{"model": "image classifier", "dataset": "photos of arthropod specimens (BIOSCAN-5M)", "train_examples": 97500, "image_size": 32, "crop_scale_min": 1, "horizontal_flip": true, "targets": ["family"], "num_classes": 218, "arch": "mlp_mixer", "norm": "layernorm", "norm_position": "pre", "hidden_act": "gelu", "mlp_ratio": 2, "parallel_block": true, "dropout": 0.05, "inner_norm": false, "moe": "soft", "num_experts": 16, "moe_every": 2, "expert_mlp_ratio": 0.5, "slots_per_expert": 2, "shared_expert": false, "patch_size": [2, 2], "layers": 8, "width": 192, "mixing": "mixup", "loss": "cross_entropy", "residual_init": "none", "optimizer": "soap", "beta2": 0.99, "learning_rate": 0.0036, "beta1": 0.95, "shampoo_beta": 0.99, "eps": 1e-08, "precondition_frequency": 16, "max_precond_dim": 1536, "one_sided": true, "adamw_lr_other_params": 0.0008, "max_grad_norm": 1.0, "max_steps": 34300, "batch_size": 128, "epochs": 45.0, "lr_schedule": "step", "warmup_steps": 6860, "weight_decay": 0.09, "adamw_weight_decay_other_params": 0}
Rows from block 2 of a small image classifier, named by matrix and row number. Rows with one number belong to one neuron. Each number is 128 + 32 x the weight over its row's rms, rounded and kept within 0 to 255. All counts start at 0. Numbers have three digits each.
After each neuron's rows are labels from the 100 images, of 14976, where the neuron reaches its highest value: "place" is the part of the image that holds the peak; "top examples" is what is common among them. Only what is clearly more common there than usual is listed. The data: photos of arthropod specimens (BIOSCAN-5M). In brackets: how many of the 100, against the usual share in percent.
# fc1: MLP up (model.blocks.2.mlp.fc1.weight, 384x192), inputs 96-191
# fc2: MLP down (model.blocks.2.mlp.fc2.weight, 192x384, transposed), outputs 96-191

fc1.31:101178087097096062154127108139170094114120117150099087129129125103147111157156132162149202085102172155114094177121083102097139164118138106136056127134156100083170098120069103181077123161137122123127105123162083101185136136175128177134063163124087135163148161114133149080143113126089122109
fc2.31:155096161106173112157134119161123152104085117230115132168113122135124145189150138103138092125177095121132098091148144068123081159169117127103139137099087156153183132109166089121108178083115147123110163116118126083089163153138134159102143135141144171177149125142099168099101151123210126060
place: centre (74 vs 14.1)
top examples: order Hemiptera (35 vs 11.3)

fc1.158:101162123155126152121150143236170154145159103111140109108151063135108108118130160078145115108171177119096119185124137130179132114178136138121193169162172077122071147121075146128176125099136129110123169146142103195155183106181122139169126182118124095099096182140069138105177175107156144127
fc2.158:128140144152131143095102094101101140117162098126176176148092170165113109121106141120177188118129125115137112159114124097154128080050204104135177176100185109101107165133114123076103115130100135153163113103131106093128090132088120104139133177107141077215072129100143167104146095078153131117
place: centre (100 vs 14.1)
top examples: order Lepidoptera (43 vs 7.3)

fc1.123:109134116104061075155170108099166116153127140187079084112139155064096105153095109169088180076065137152133128137145081139113146131158112091125068107098160141086148103066069147170117095118125098129110129135111090078153116125104109125084078141077141128132147126073147124101125136076123134144
fc2.123:132087130113144136088094117094095109098141072148093122140136199149118158158168136120144111142092148076128130112120136088081099115122119132167165115104113133131163148115126165146123157122127168121122170127124139155127130159124110132115136132072161187203147137161103148139147134115147126082
place: centre (68 vs 14.1)
top examples: order Hemiptera (39 vs 11.3)

fc1.280:149113105108164137102134184095151165108139134141153105112091126118120114126062137118092000125168166091159131095146106121111106123150059099139053150218151093165093157108147101111096142163108121135141127099147121154152175112115221126100134146124168100103145111119099148108151116093148129101
fc2.280:109119104124109113146124101073096106109095109176138215148192131215164141117152167133150168210113132126089176112126128107108122145083129139131120103109078124114119134128128133150134149114142132118142104096113134136115121093127132141132138128158054067130149180118118142151120137166152094150
place: top left (25 vs 9.8)
top examples: order Lepidoptera (28 vs 7.3)

fc1.381:140156155121150198140130159126143143142098120122112153161153139081126106093130108121134050073126119160177144168155123127168152085140144176119178209169152129147129189133105066147159163117153124098107092127116130194193116117130077135149123118063178159154080089138150143192104114152067114162
fc2.381:125118095135110119112138137091164124156154101111142102126179169115184139106118113149104139122175161133178116153104179107117145112113167196147116115105173105142108147142121116117188138152125081130159121114101178124115115167109110170093145109122131180107173082111101156096156113121115091158
place: middle right (52 vs 11.7)
top examples: order Hemiptera (28 vs 11.3)

fc1.250:106081106106194132144135090121172107123179182135169143085131137150099138109154095111151119126126155173115162155174121111129092138162099116108132130106083242153154154146130148161154122183106126122110103112114088178167143086197098140148110179085146138146146158151182153214176151160211120099
fc2.250:110129129094128137148105125113131159107163117107116055139131129078083163154093135105082101103130031130159088097101161137134101179220062120096105114133125148103107100129097107045147097109132143110117107230104126142105092188151128162112135117129160218111134135114043126100122162169105112125
place: centre (80 vs 14.1)
top examples: order Coleoptera (40 vs 16.8)

fc1.242:118076136117108144134141163084146166147112150150166113167206125157128152160172126110126129068153166141213119094160165179044075127160077176147104150122154102129129140129087123142159081118145113067138132110140127132134158085126074131090089148074128090155095150126140107167198127073109096105
fc2.242:101060116148142127146089047163154161148136120099175059117092112130134137143119126125111104181118134100144122136154140138060122153143167121145089174139094126128145097144138118154098078108082130097111118189122145168205142118060096156105121150116153103113184131129092130108228166187162176122
place: centre (94 vs 14.1)
top examples: order Coleoptera (38 vs 16.8)

fc1.234:135125144187170145091176143077133134113182183169070133195037144121132111150106142146110130147120140122066135139196121150131168161122157188150097144134136171138156210123096166160134123163124107145161074115115183136187180132129156103114107122167151153041163154155132148092146132127124117136
fc2.234:098123173115120150145132052150108110153046085137190141136146119089108125146148132144149156130116097140193098124094099025124112095157105105115114145128143147094134138152136125124084111167134174174141171138147059121037150087084140088117137151138090106167103053117102105088105076122116172108
place: bottom left (54 vs 9.8)
top examples: order Coleoptera (36 vs 16.8)

fc1.84:112191152168122092142182146128135130101112114152097132161115120082140114106101140073120165093121127160166166192119228107144105139105101136156184115199175123111145194138121120115181089147125088166118136132120119122135125155193151141138110113138125118137158169119100139143115157159173121138
fc2.84:130178153059137131171125069154113124142157093178120126084091082110103186138173099122112162162090072117132127131144103083149134172101103164099120147147126119107157156130095115144123152070085137111133099167081073095174130121084108119091078110164162125093145152120117143104162117141118098155
place: top centre (37 vs 11.7)
top examples: order Lepidoptera (27 vs 7.3)