Weights of a small image classifier.
Model: 3.42M parameters, 32-pixel images, norm layernorm, moe soft, num experts 16, patch size [2, 2], layers 8, width 192.
Training: 34300 steps, batches of 128.
Data: trained on photos of arthropod specimens (BIOSCAN-5M), 45.0 epochs.
Rows from block 4 of a small image classifier, named by matrix and row number. Rows with one number belong to one neuron. Each number is 50 + 15 x the weight over its row's rms, rounded and kept within 0 to 99. All counts start at 0. After the name is the row's rms in percent of the matrix's.
After each neuron's rows are labels from the 100 images, of 14976, where the neuron reaches its highest value: "top examples" is what is common among them; "place" is the part of the image that holds the peak. Only what is clearly more common there than usual is listed. The data: photos of arthropod specimens (BIOSCAN-5M). In brackets: how many of the 100.
# fc1: MLP up (model.blocks.4.mlp.fc1.weight, 384x192), inputs 96-143
# fc2: MLP down (model.blocks.4.mlp.fc2.weight, 192x384, transposed), outputs 96-143

fc1.5 094:32 67 61 70 53 66 50 40 54 21 57 66 05 51 50 50 36 70 57 57 90 37 56 51 54 61 62 47 61 71 47 46 40 53 86 54 69 67 50 40 41 60 70 61 38 47 30 54
fc2.5 091:48 70 58 35 64 41 37 62 58 59 26 41 54 42 26 57 60 72 69 46 40 45 43 60 23 37 26 66 55 59 67 33 17 55 42 67 76 52 50 37 38 36 41 74 48 53 31 24
top examples: order Hymenoptera (44)
place: middle left (30)

fc1.343 097:86 36 64 69 46 89 65 36 35 48 38 43 44 62 54 46 41 61 53 33 85 59 76 60 62 38 50 56 46 55 54 41 90 43 51 33 39 49 56 42 11 62 39 39 54 38 20 50
fc2.343 118:62 50 60 54 48 43 37 57 44 48 52 53 44 59 54 41 45 59 55 54 43 56 61 41 54 44 50 55 57 55 53 35 48 49 54 42 58 57 51 49 54 48 54 57 57 62 40 60
top examples: class Collembola (31); class Arachnida (29)
place: top left (42)

fc1.312 105:76 45 70 66 40 95 53 32 42 53 27 44 60 67 47 52 51 51 54 37 74 46 70 58 59 43 43 75 44 48 52 44 79 34 57 47 45 49 47 53 21 59 51 55 58 31 32 54
fc2.312 124:61 54 61 62 57 50 44 59 50 45 56 59 48 51 42 46 45 54 60 56 49 43 57 44 54 51 54 60 54 53 55 45 47 51 44 54 56 58 54 45 49 46 51 57 48 58 44 55
top examples: class Arachnida (30); class Collembola (27)
place: bottom right (32)

fc1.67 091:43 33 53 53 38 46 66 41 45 54 29 45 26 56 51 61 54 62 47 78 59 48 44 56 30 54 64 17 97 99 23 69 55 51 79 40 36 43 54 57 85 54 46 67 54 47 57 59
fc2.67 088:40 61 54 57 71 74 42 75 67 48 62 49 66 50 35 25 75 56 78 56 68 39 64 35 59 85 58 43 61 55 30 47 52 71 04 64 35 43 39 49 73 48 23 27 50 50 39 70
top examples: order Coleoptera (80); family Coccinellidae (54)
place: bottom centre (29)

fc1.173 106:70 57 46 40 34 35 52 51 55 56 43 27 49 41 57 56 59 25 61 54 47 43 56 64 65 52 48 47 40 75 83 49 50 45 55 50 36 70 24 51 87 62 50 55 31 73 77 44
fc2.173 099:70 44 34 42 45 55 40 75 83 86 68 54 41 33 60 52 74 57 52 71 74 28 61 55 33 24 60 67 41 51 25 50 17 55 38 41 55 50 77 54 19 32 66 38 57 36 49 42
top examples: order Hemiptera (28)
place: centre (90)

fc1.263 101:35 43 49 57 30 57 38 17 52 25 46 50 31 46 64 40 41 67 67 73 88 53 77 62 50 48 52 44 47 45 49 41 32 25 46 58 56 74 53 53 48 50 63 56 62 25 46 51
fc2.263 091:50 64 78 54 50 49 44 47 73 65 11 48 41 64 50 46 68 26 59 35 35 62 44 40 35 25 32 55 50 54 53 37 26 65 39 49 51 54 59 10 42 59 42 52 42 70 57 39
top examples: order Hymenoptera (42)
place: bottom centre (30)

fc1.210 094:67 41 52 62 45 55 68 32 48 59 31 48 33 82 54 54 22 61 67 41 41 65 48 54 48 34 75 44 74 40 59 09 37 67 45 41 62 42 46 56 72 48 30 42 60 40 58 46
fc2.210 092:73 26 62 52 63 66 42 69 55 71 38 51 66 09 32 50 54 87 53 69 54 18 76 39 51 26 33 66 55 73 54 44 63 40 30 37 57 38 64 71 42 56 44 57 35 31 64 56
top examples: order Hymenoptera (42)
place: top centre (38)

fc1.214 105:37 67 43 49 54 34 47 39 53 31 27 42 29 62 66 28 67 48 62 43 68 28 29 57 27 53 68 60 83 53 54 43 60 70 59 57 65 62 51 36 46 38 46 46 68 41 57 39
fc2.214 105:51 44 49 58 54 55 51 59 46 46 27 31 39 53 30 53 41 74 80 62 57 48 67 33 28 39 40 26 65 57 62 25 44 77 16 69 67 29 44 56 56 20 26 48 52 22 37 42
top examples: order Diptera (64)
place: bottom centre (30)

fc1.355 107:28 18 44 36 43 69 49 78 42 43 55 58 99 64 33 64 70 50 45 52 30 34 47 56 95 68 56 40 20 58 35 74 44 74 41 41 46 80 46 47 61 45 31 43 61 46 52 57
fc2.355 103:47 48 61 31 42 53 39 34 34 41 60 76 45 58 50 58 68 29 32 47 54 25 67 51 62 37 65 46 40 54 40 48 56 26 63 27 45 23 59 52 54 59 56 52 57 66 23 42
top examples: order Hymenoptera (48)
place: centre (89)

fc1.259 100:64 59 51 48 47 41 42 67 57 58 80 32 31 40 45 58 58 63 62 67 67 67 51 57 63 64 54 51 44 54 49 36 33 77 26 59 48 68 56 55 66 59 72 62 28 37 29 36
fc2.259 098:51 37 29 75 33 46 62 68 41 35 32 48 47 58 25 44 65 29 71 73 65 39 45 54 39 08 38 68 44 25 70 40 64 43 46 32 24 53 67 45 46 52 30 39 68 29 49 29
top examples: order Psocodea (26)
place: centre (79)

fc1.70 101:60 47 50 59 55 90 52 43 42 62 30 50 67 40 51 45 34 47 52 37 82 39 70 60 74 39 61 65 53 52 38 28 78 57 57 36 46 31 51 54 06 58 49 51 49 30 33 57
fc2.70 117:60 58 56 52 53 46 39 60 38 44 66 52 47 54 42 47 40 55 46 51 48 37 61 39 47 57 52 58 48 51 60 42 49 44 51 57 57 52 59 54 41 40 51 63 60 55 45 56
top examples: class Collembola (41); order Entomobryomorpha (30); class Arachnida (28); family Entomobryidae (26)
place: top left (26)

fc1.20 103:76 43 63 65 46 94 55 30 40 52 25 45 57 68 49 58 44 45 54 39 80 49 68 53 55 46 43 73 52 46 53 34 80 31 60 47 46 49 48 56 26 64 55 50 52 28 31 51
fc2.20 124:60 57 59 62 52 50 48 63 51 47 57 56 49 52 42 47 44 54 62 56 48 44 55 52 59 53 59 63 57 59 55 49 46 48 42 50 60 60 50 49 55 39 54 60 47 54 49 58
top examples: class Collembola (28); class Arachnida (27)
place: bottom right (33)

fc1.360 107:59 27 64 63 48 42 61 56 40 41 47 30 41 72 58 41 63 53 50 51 48 43 69 68 44 54 41 34 66 80 66 44 60 53 50 16 74 57 64 50 69 57 58 23 40 84 44 72
fc2.360 104:75 41 67 74 45 39 46 74 68 57 30 46 71 35 42 70 66 72 50 71 69 34 63 43 64 09 62 34 70 57 41 70 48 66 66 48 56 27 52 35 50 27 42 37 48 58 75 50
top examples: order Coleoptera (37)
place: middle left (29)

fc1.179 100:73 41 65 60 43 90 49 33 46 52 28 36 59 72 54 56 50 44 54 45 74 49 70 59 61 38 42 72 49 40 57 32 78 36 58 50 41 49 54 48 31 51 60 50 53 28 34 56
fc2.179 119:62 59 62 56 52 51 48 63 44 45 51 49 45 46 41 47 36 47 59 62 38 40 56 44 53 58 51 56 53 49 54 44 44 54 37 57 55 59 52 48 51 39 43 59 39 57 47 54
top examples: class Arachnida (32); class Collembola (26)
place: bottom right (38)

fc1.138 103:68 36 46 49 49 65 80 49 25 37 33 49 31 51 12 66 44 73 35 42 77 54 43 62 46 40 58 34 27 41 45 42 85 39 46 14 28 47 62 43 27 49 39 43 33 40 33 53
fc2.138 105:49 42 47 46 64 06 55 34 41 65 16 60 27 66 71 42 77 59 50 39 42 46 74 62 30 46 57 63 71 55 44 46 40 68 67 59 69 50 41 49 87 51 63 57 69 64 43 59
top examples: order Hemiptera (38)
place: top left (33)

fc1.41 091:53 45 82 64 47 28 07 35 38 45 42 67 39 31 52 36 43 69 33 49 55 73 47 45 39 70 56 25 42 56 73 59 38 68 30 54 54 74 27 39 53 60 60 44 52 53 78 47
fc2.41 091:58 40 56 60 79 35 35 65 38 67 53 38 68 63 23 56 48 36 41 59 50 48 50 51 48 41 53 68 38 47 75 50 52 29 56 58 58 37 72 73 51 31 69 64 60 51 29 41
top examples: order Hemiptera (32)
place: top left (32)

fc1.324 100:87 44 61 67 50 99 48 31 43 51 26 42 61 69 56 51 48 49 61 32 83 48 68 58 54 51 46 71 45 46 53 34 84 37 67 41 42 47 44 56 25 51 50 45 52 32 32 48
fc2.324 121:63 52 60 59 57 50 45 58 43 47 56 56 49 54 43 45 46 55 61 58 47 41 52 50 53 53 53 56 50 54 59 48 46 50 42 53 59 53 48 48 55 47 52 59 48 63 39 54
top examples: class Collembola (28)
place: top centre (29)

fc1.261 099:23 74 51 68 45 49 41 59 47 23 32 63 76 55 61 44 43 57 54 55 62 37 65 59 42 57 31 61 45 65 39 49 47 17 45 24 38 53 71 72 44 22 45 68 57 48 62 58
fc2.261 095:49 60 42 42 51 32 22 59 00 50 54 63 45 57 39 50 46 50 44 68 47 55 46 20 47 56 58 47 62 68 42 36 63 57 46 64 29 61 69 60 63 55 78 61 40 49 64 44
top examples: class Arachnida (29); order Trombidiformes (25)
place: centre (94)

fc1.193 098:45 34 64 53 60 62 54 27 26 65 55 39 65 64 58 66 45 44 27 79 42 68 40 46 50 62 39 35 46 38 59 53 67 45 35 48 33 37 76 62 59 37 66 47 55 55 32 58
fc2.193 092:39 36 52 46 48 42 47 48 52 70 51 68 44 57 56 51 69 53 64 39 47 58 54 66 55 56 72 50 55 45 43 47 69 50 52 45 38 61 27 38 61 57 53 70 34 56 28 20
top examples: order Hymenoptera (49)
place: centre (62)

fc1.8 095:90 42 60 62 51 99 43 35 41 50 20 48 59 80 55 57 47 57 62 32 67 56 63 60 64 44 47 64 39 58 55 33 78 40 61 50 40 43 55 57 31 64 46 57 57 30 27 41
fc2.8 113:66 58 59 50 57 53 53 64 43 50 58 60 50 56 50 40 44 53 56 60 45 41 56 48 54 57 57 53 51 55 57 49 48 58 52 52 53 55 47 50 48 50 48 53 44 62 42 54
top examples: class Arachnida (35); order Trombidiformes (25); class Collembola (25)
place: bottom right (41)

fc1.345 105:44 45 59 75 73 38 67 31 58 47 82 40 33 57 50 60 29 22 31 38 70 40 50 68 84 39 40 58 55 46 48 47 42 81 40 62 52 62 54 69 30 32 43 46 38 24 51 44
fc2.345 098:63 47 60 48 54 58 36 71 77 45 42 59 30 70 54 63 26 51 30 41 69 35 49 38 24 52 48 53 35 28 47 64 51 49 59 44 21 60 49 31 55 56 60 35 49 52 28 48
top examples: order Hymenoptera (41)
place: centre (71)

fc1.57 101:78 79 74 46 50 30 50 50 42 45 73 83 41 47 68 46 60 38 37 52 70 55 41 49 45 45 68 34 32 55 54 66 60 55 47 41 65 54 42 65 43 41 60 17 44 68 57 35
fc2.57 095:63 41 46 57 42 48 50 43 46 39 25 66 44 35 95 42 37 49 59 50 45 51 56 62 22 52 67 55 48 37 59 66 25 63 61 71 73 13 60 37 35 56 69 48 64 51 26 37
top examples: class Arachnida (33); order Trombidiformes (30)
place: bottom right (26)

fc1.305 097:82 52 51 53 46 65 52 80 60 68 47 52 58 60 41 72 58 28 56 41 79 55 72 31 70 57 63 43 35 43 76 69 64 48 66 29 40 45 31 66 32 58 51 35 83 15 58 70
fc2.305 103:61 56 48 51 18 53 36 48 30 49 55 42 67 45 57 31 58 61 31 59 38 69 46 64 70 38 51 44 58 39 50 38 49 30 51 59 68 22 50 79 41 39 57 46 54 65 52 44
top examples: class Collembola (33); order Entomobryomorpha (29); family Entomobryidae (26)
place: top left (50)