Rows from block 4 of a small image classifier, named by matrix and row number. Rows with one number belong to one neuron. Each number is 128 + 32 x the weight over its row's rms, rounded and kept within 0 to 255. All counts start at 0. Numbers have three digits each. After the name is the row's rms in percent of the matrix's.
After each neuron's rows are labels from the 100 images, of 14976, where the neuron reaches its highest value: "colour at peak" is the nearest of a few named colours to the mean colour under the peak. Only what is clearly more common there than usual is listed. The data: photos of arthropod specimens (BIOSCAN-5M).
# fc1: MLP up (model.blocks.4.mlp.fc1.weight, 384x192), inputs 0-47
# fc2: MLP down (model.blocks.4.mlp.fc2.weight, 192x384, transposed), outputs 0-47

fc1.269 101:150109103171062111143117077141122141108083165105119137150130148104120134141158154102159190136166122084042103144100148127144152087210115160212106
fc2.269 097:113165152139114151151104150086131096035103130174144117132145126136098060068133171102129140142164105088138105114064126208188078127125160092219171
colour at peak: brown

fc1.205 102:095194143136129149124177149153134176195132151099076096194133114093102097115134108166089111129128115110151135115186112131125171123142111170083153
fc2.205 099:152105138095183119156109106121170123126111142120099129173123074125105095132134045061100113143084078113123139172119148125144118143109118087152118
colour at peak: brown; grey

fc1.79 094:108071088184203205096094129113128168165173129125173114190083081139076112154149132150130168131124183160148137085092090147145138127131109124127107
fc2.79 090:152078162143082089122108139154123130177112141097123121079153103134116122121140180179116115075160140099150154109175209134103122121094109101177128
colour at peak: pink

fc1.326 101:088110174115099136163119154099121097056103112132173104170159160110151110139103065165119164107119113095042093145173149143149111166150162116113229
fc2.326 100:140168103120098140097143090116151139169100142137128156123138172131141098098130185182121147101088138064118137185082176141153112073130132081133161
colour at peak: white

fc1.29 091:089102133131130101103095122116114149122140167111203054139079128140078177116133154113130160166135184128092140097090124135114161129117140075171121
fc2.29 094:154062137162108098097134089153075115171100109113099090127139194138136109120107114153068151061138136115189153172161159178114101127119089079164116
colour at peak: pink

fc1.345 105:100121124111119095152185152103138101143123120048115158162104118066099137159173176117182104116088098105148166116153179131106086150134161100126090
fc2.345 098:164109175166160159130132123145133081060161172120152173150158156186182102127163181101147102079099085156168165067079099146152079094104143134213063
colour at peak: grey

fc1.49 094:130142105121062113115172134119112131172106177159118085096153162140131157144107198121149090145102117087114117126138147137084176103092133123100130
fc2.49 104:105144139112119176145120164141114175255146085131161153192113157187108129159147117139132124136133110085174073160102105114080150118133117097103128
colour at peak: white

fc1.174 098:095132124119127142125111131130140158168138133112106139132124139073115183127128125159165104147123163124142082095155110152082233145179111169129124
fc2.174 097:114120126163126112169142060115061078077198148144140108133149142118111038064133101056173155160149101111125172061110124146127091154129126152131166
colour at peak: brown; black

fc1.195 098:093133144160126083130077177192109177183124120113186076090140103168147176088115081131200137093137128060133153136117133127149125136148117149160137
fc2.195 098:106196114127161174075135151135094172078146114108123156060157099150099108123148146094178168161121149191105142097133102098104176174106168136129156
colour at peak: white

fc1.342 102:146237144139119135157160155156129196132119162127178092088092108229112129160120150125154072116108167146128142121090102101113148131118158146138111
fc2.342 098:178093075109111086158125074102122096101121108142101110173096119127087128156087153142076138153093088145098100104134148103160000194147161184126102
colour at peak: brown

fc1.108 107:131139156109144131141102115190115041181111169094165156112091096128132126150195116160152092146159054127148166098110116127113152139134117097169142
fc2.108 106:124061116074126137155109106094120188178145193119080148111182090085087133151161127115095169135116087124055134097092119100093151158142146099060143
colour at peak: brown

fc1.131 110:124122123109125197139134142077130190144178151111141141152048110188181153139132119114164114112129087131151116097131078136085127101121146160113145
fc2.131 103:072098151134111099050107119162124140075175125122188104078164153130063161116100159135158125106107140148094149125156134152037156158118123213065088
colour at peak: brown

fc1.116 099:103113091118159081111107118142135105159135201127112108117141143156109125107112112039117117158121168075151118120148084132084190093151135148157094
fc2.116 105:076136135115103144149097101141063111000171107140097119139139178118105123119112079084206086140145100128153186117096102106129109133124113120163148
colour at peak: brown; black

fc1.349 098:074078142126097069120138154064122105153153151133154119137097101138077116127086135097165135084139143076150139159087152123114165104167111163110121
fc2.349 100:101048151134121117146136165141152136105159159122096139108113089136150128052143110072167088101124106112141110128127121097148128115140153156136137
colour at peak: brown

fc1.255 099:118137137114076079115134093156146149155163139104138103166073113113140152110144211156217137176156123151100218135118072157087161144132103132128139
fc2.255 098:107076117114161152144135146173160128241138131136136129148194172139142126183132120117133125119088130113135101120113083165045070134100093137081087
colour at peak: grey

fc1.104 100:106114165087149108120142178103130124078102171119190103106120145153127183171131034131118105154131154137091128085176117123125118193193116105171119
fc2.104 094:140132067110099119134128107083128121065156072099135092109124131094181130161103123130187139093091151136106141161079151131151109127168152109113178
colour at peak: white

fc1.83 091:146211123167122107104168160127144143201123112143156132159143143178109170136151147116152146124082126191139123074123127158146126138138120124158107
fc2.83 091:177087092109175156147133139094145134103143110080054139161115160059110119145101070201118096060164058140124091064099173163125068136125116164128079
colour at peak: grey

fc1.105 095:089147122117153137130095190110115125187093120162145124075114149129097121129134160084125151098143120122115126153108100109105050127141127132146086
fc2.105 095:113149094130085073139152157130127128127171138163128147165113091097170108123133103141134122127141175117110132152126137157133171125115105117086151
colour at peak: grey

fc1.367 101:110116135147108145127085154159102081149110150093169130134128093140106100097153124101118125147152072142130182222109095186156124112135206140130159
fc2.367 095:115120078097107064118093123108141160056112161122114168132143083106082153105088128142113089159146083120147107166098135108131096161095114081121160
colour at peak: brown

fc1.206 101:101092181103188084158180192132160125160086159127159141126195154124155175142062074049136163105097169108194139154063122147132113191133138154123195
fc2.206 091:076146116121176212143160038052154156092151066117073151170079087096117133105183146112118101189119177138137132134108120153170102116142137168170122
colour at peak: white

fc1.221 100:077174051159141130125210173124134198178149210134115148159124116098132039116141123109132077095085112114137120086161066132105117120221083135100175
fc2.221 094:149142096100146091159132104138108136125152071120115099083155135118127098102118081127159123100117055124104117150178140102091109165186160151135108
colour at peak: brown

fc1.208 104:113113166164083147167112113158065055144157115103169113096108117113116099177103145128067117191107098108156170141079126127146123073155123086118149
fc2.208 096:094093173099100140093053101119136203116083132153125125105103166154126133125129109120086080086177071105140161143124133103104133115142147130122100
colour at peak: brown; grey

fc1.300 093:145162138163124138118132111111187185189100119101155170159110106128080137124175131109152074085163121119139157147149099129169171172138160143140082
fc2.300 089:166122142132178104136172151141094153117127150190113152100084105115129118165107095066162093045143111167096133119123146105085107121099096143139149
colour at peak: black; brown

fc1.379 100:098152115132091140100217124182082191133116127123163122085133093191171127116126044119119134134127129138139161137075097162119128144132131171179168
fc2.379 098:082147169159165088109170070150122091184149133163154176076128118138075161171138127136111181112077139202114070137132166145157149175177163203157092
colour at peak: brown

fc1.334 105:085091123120129119155120115128079115124088151121161095135145086126145116158126156070124081141103118101150174132118128122129159112176147127094069
fc2.334 098:153149112139104117084130078109102080103125133144172122133103144180151105129153101134124100140181090106065150152068153107070113155134164094159144
colour at peak: brown; grey

fc1.97 095:142187214130140122077140104103111139167116170136187103153148137075127206143155069083170115093118147123157198105122120188076106127128099119122174
fc2.97 091:121145141079125142173087108127051130066114099106127076091092108115157114098116109156077148150051054114128101130116116126068049098202144154126107
colour at peak: white

fc1.209 099:143123135166125128150123166108132100128118178116136059093188161121092127135113070114095110063103177064096108165072145133057096135125178125184172
fc2.209 093:155140082164082131109064087128116123046120075127122073123159162069166116164153146155198143165122139141146167117042121133121153134124162108070164
colour at peak: brown

fc1.361 103:163121174115117180125122208155095079097109155086105137103138130172110089111137128100154116145100115150100146137147159155132078112180124157082130
fc2.361 101:170105125123131137127181098161126129094147101127140142177177108133120149140197210128108096139169123100066128113099161069076152137060135135106134
colour at peak: brown; grey

fc1.181 100:142200096166124125158108122125093132155088152146141104158110154116153130107158194049138173118158130119143152187062091140168136126128131165220157
fc2.181 094:180159104129114106111115118119147143117145121116143156151107108048129070079170085129155138158136114146105092153142166123146128100138128071183108
colour at peak: brown; grey

fc1.16 098:071179092094167127146090123145123096164077154065142135161156121150095104159156119103113123040096103123142089180162180102165139136151100127126147
fc2.16 114:150118118103158125141101133133114124000155137124092123151111143130152125153154106090139143108112128114122127142142098122145101081102139139152131
colour at peak: grey

fc1.226 111:111145132119129126188136172199183107109136146132120130168159146126103126175148134130121152131095101113151120158151160164114108104185136068107087
fc2.226 100:167125120108137214091091142093132093103122136151136169203106191121112092167206147142129103114125129128145161222120114159164099129145119145111114
colour at peak: grey

fc1.114 088:133133123137118120083117145155146140187104169128143144165142144114148172120194096115106130014070118135151080109076155122131160135114090102177136
fc2.114 092:143081122116102119136094109110179106094103149154066174104113109090148164124081097084114133149111109105138120108112118155142129146121141167078046
colour at peak: black; brown

fc1.228 095:110130127125134124111117128138131088169070161144152128099112133136127132104168119098109128000092123091194108165161108087145119134127132119183119
fc2.228 091:096102129131048079132101159102177094138123149177084157144129116106176173137092084132116105127153153089112105125153161126157162142117156116102070
colour at peak: black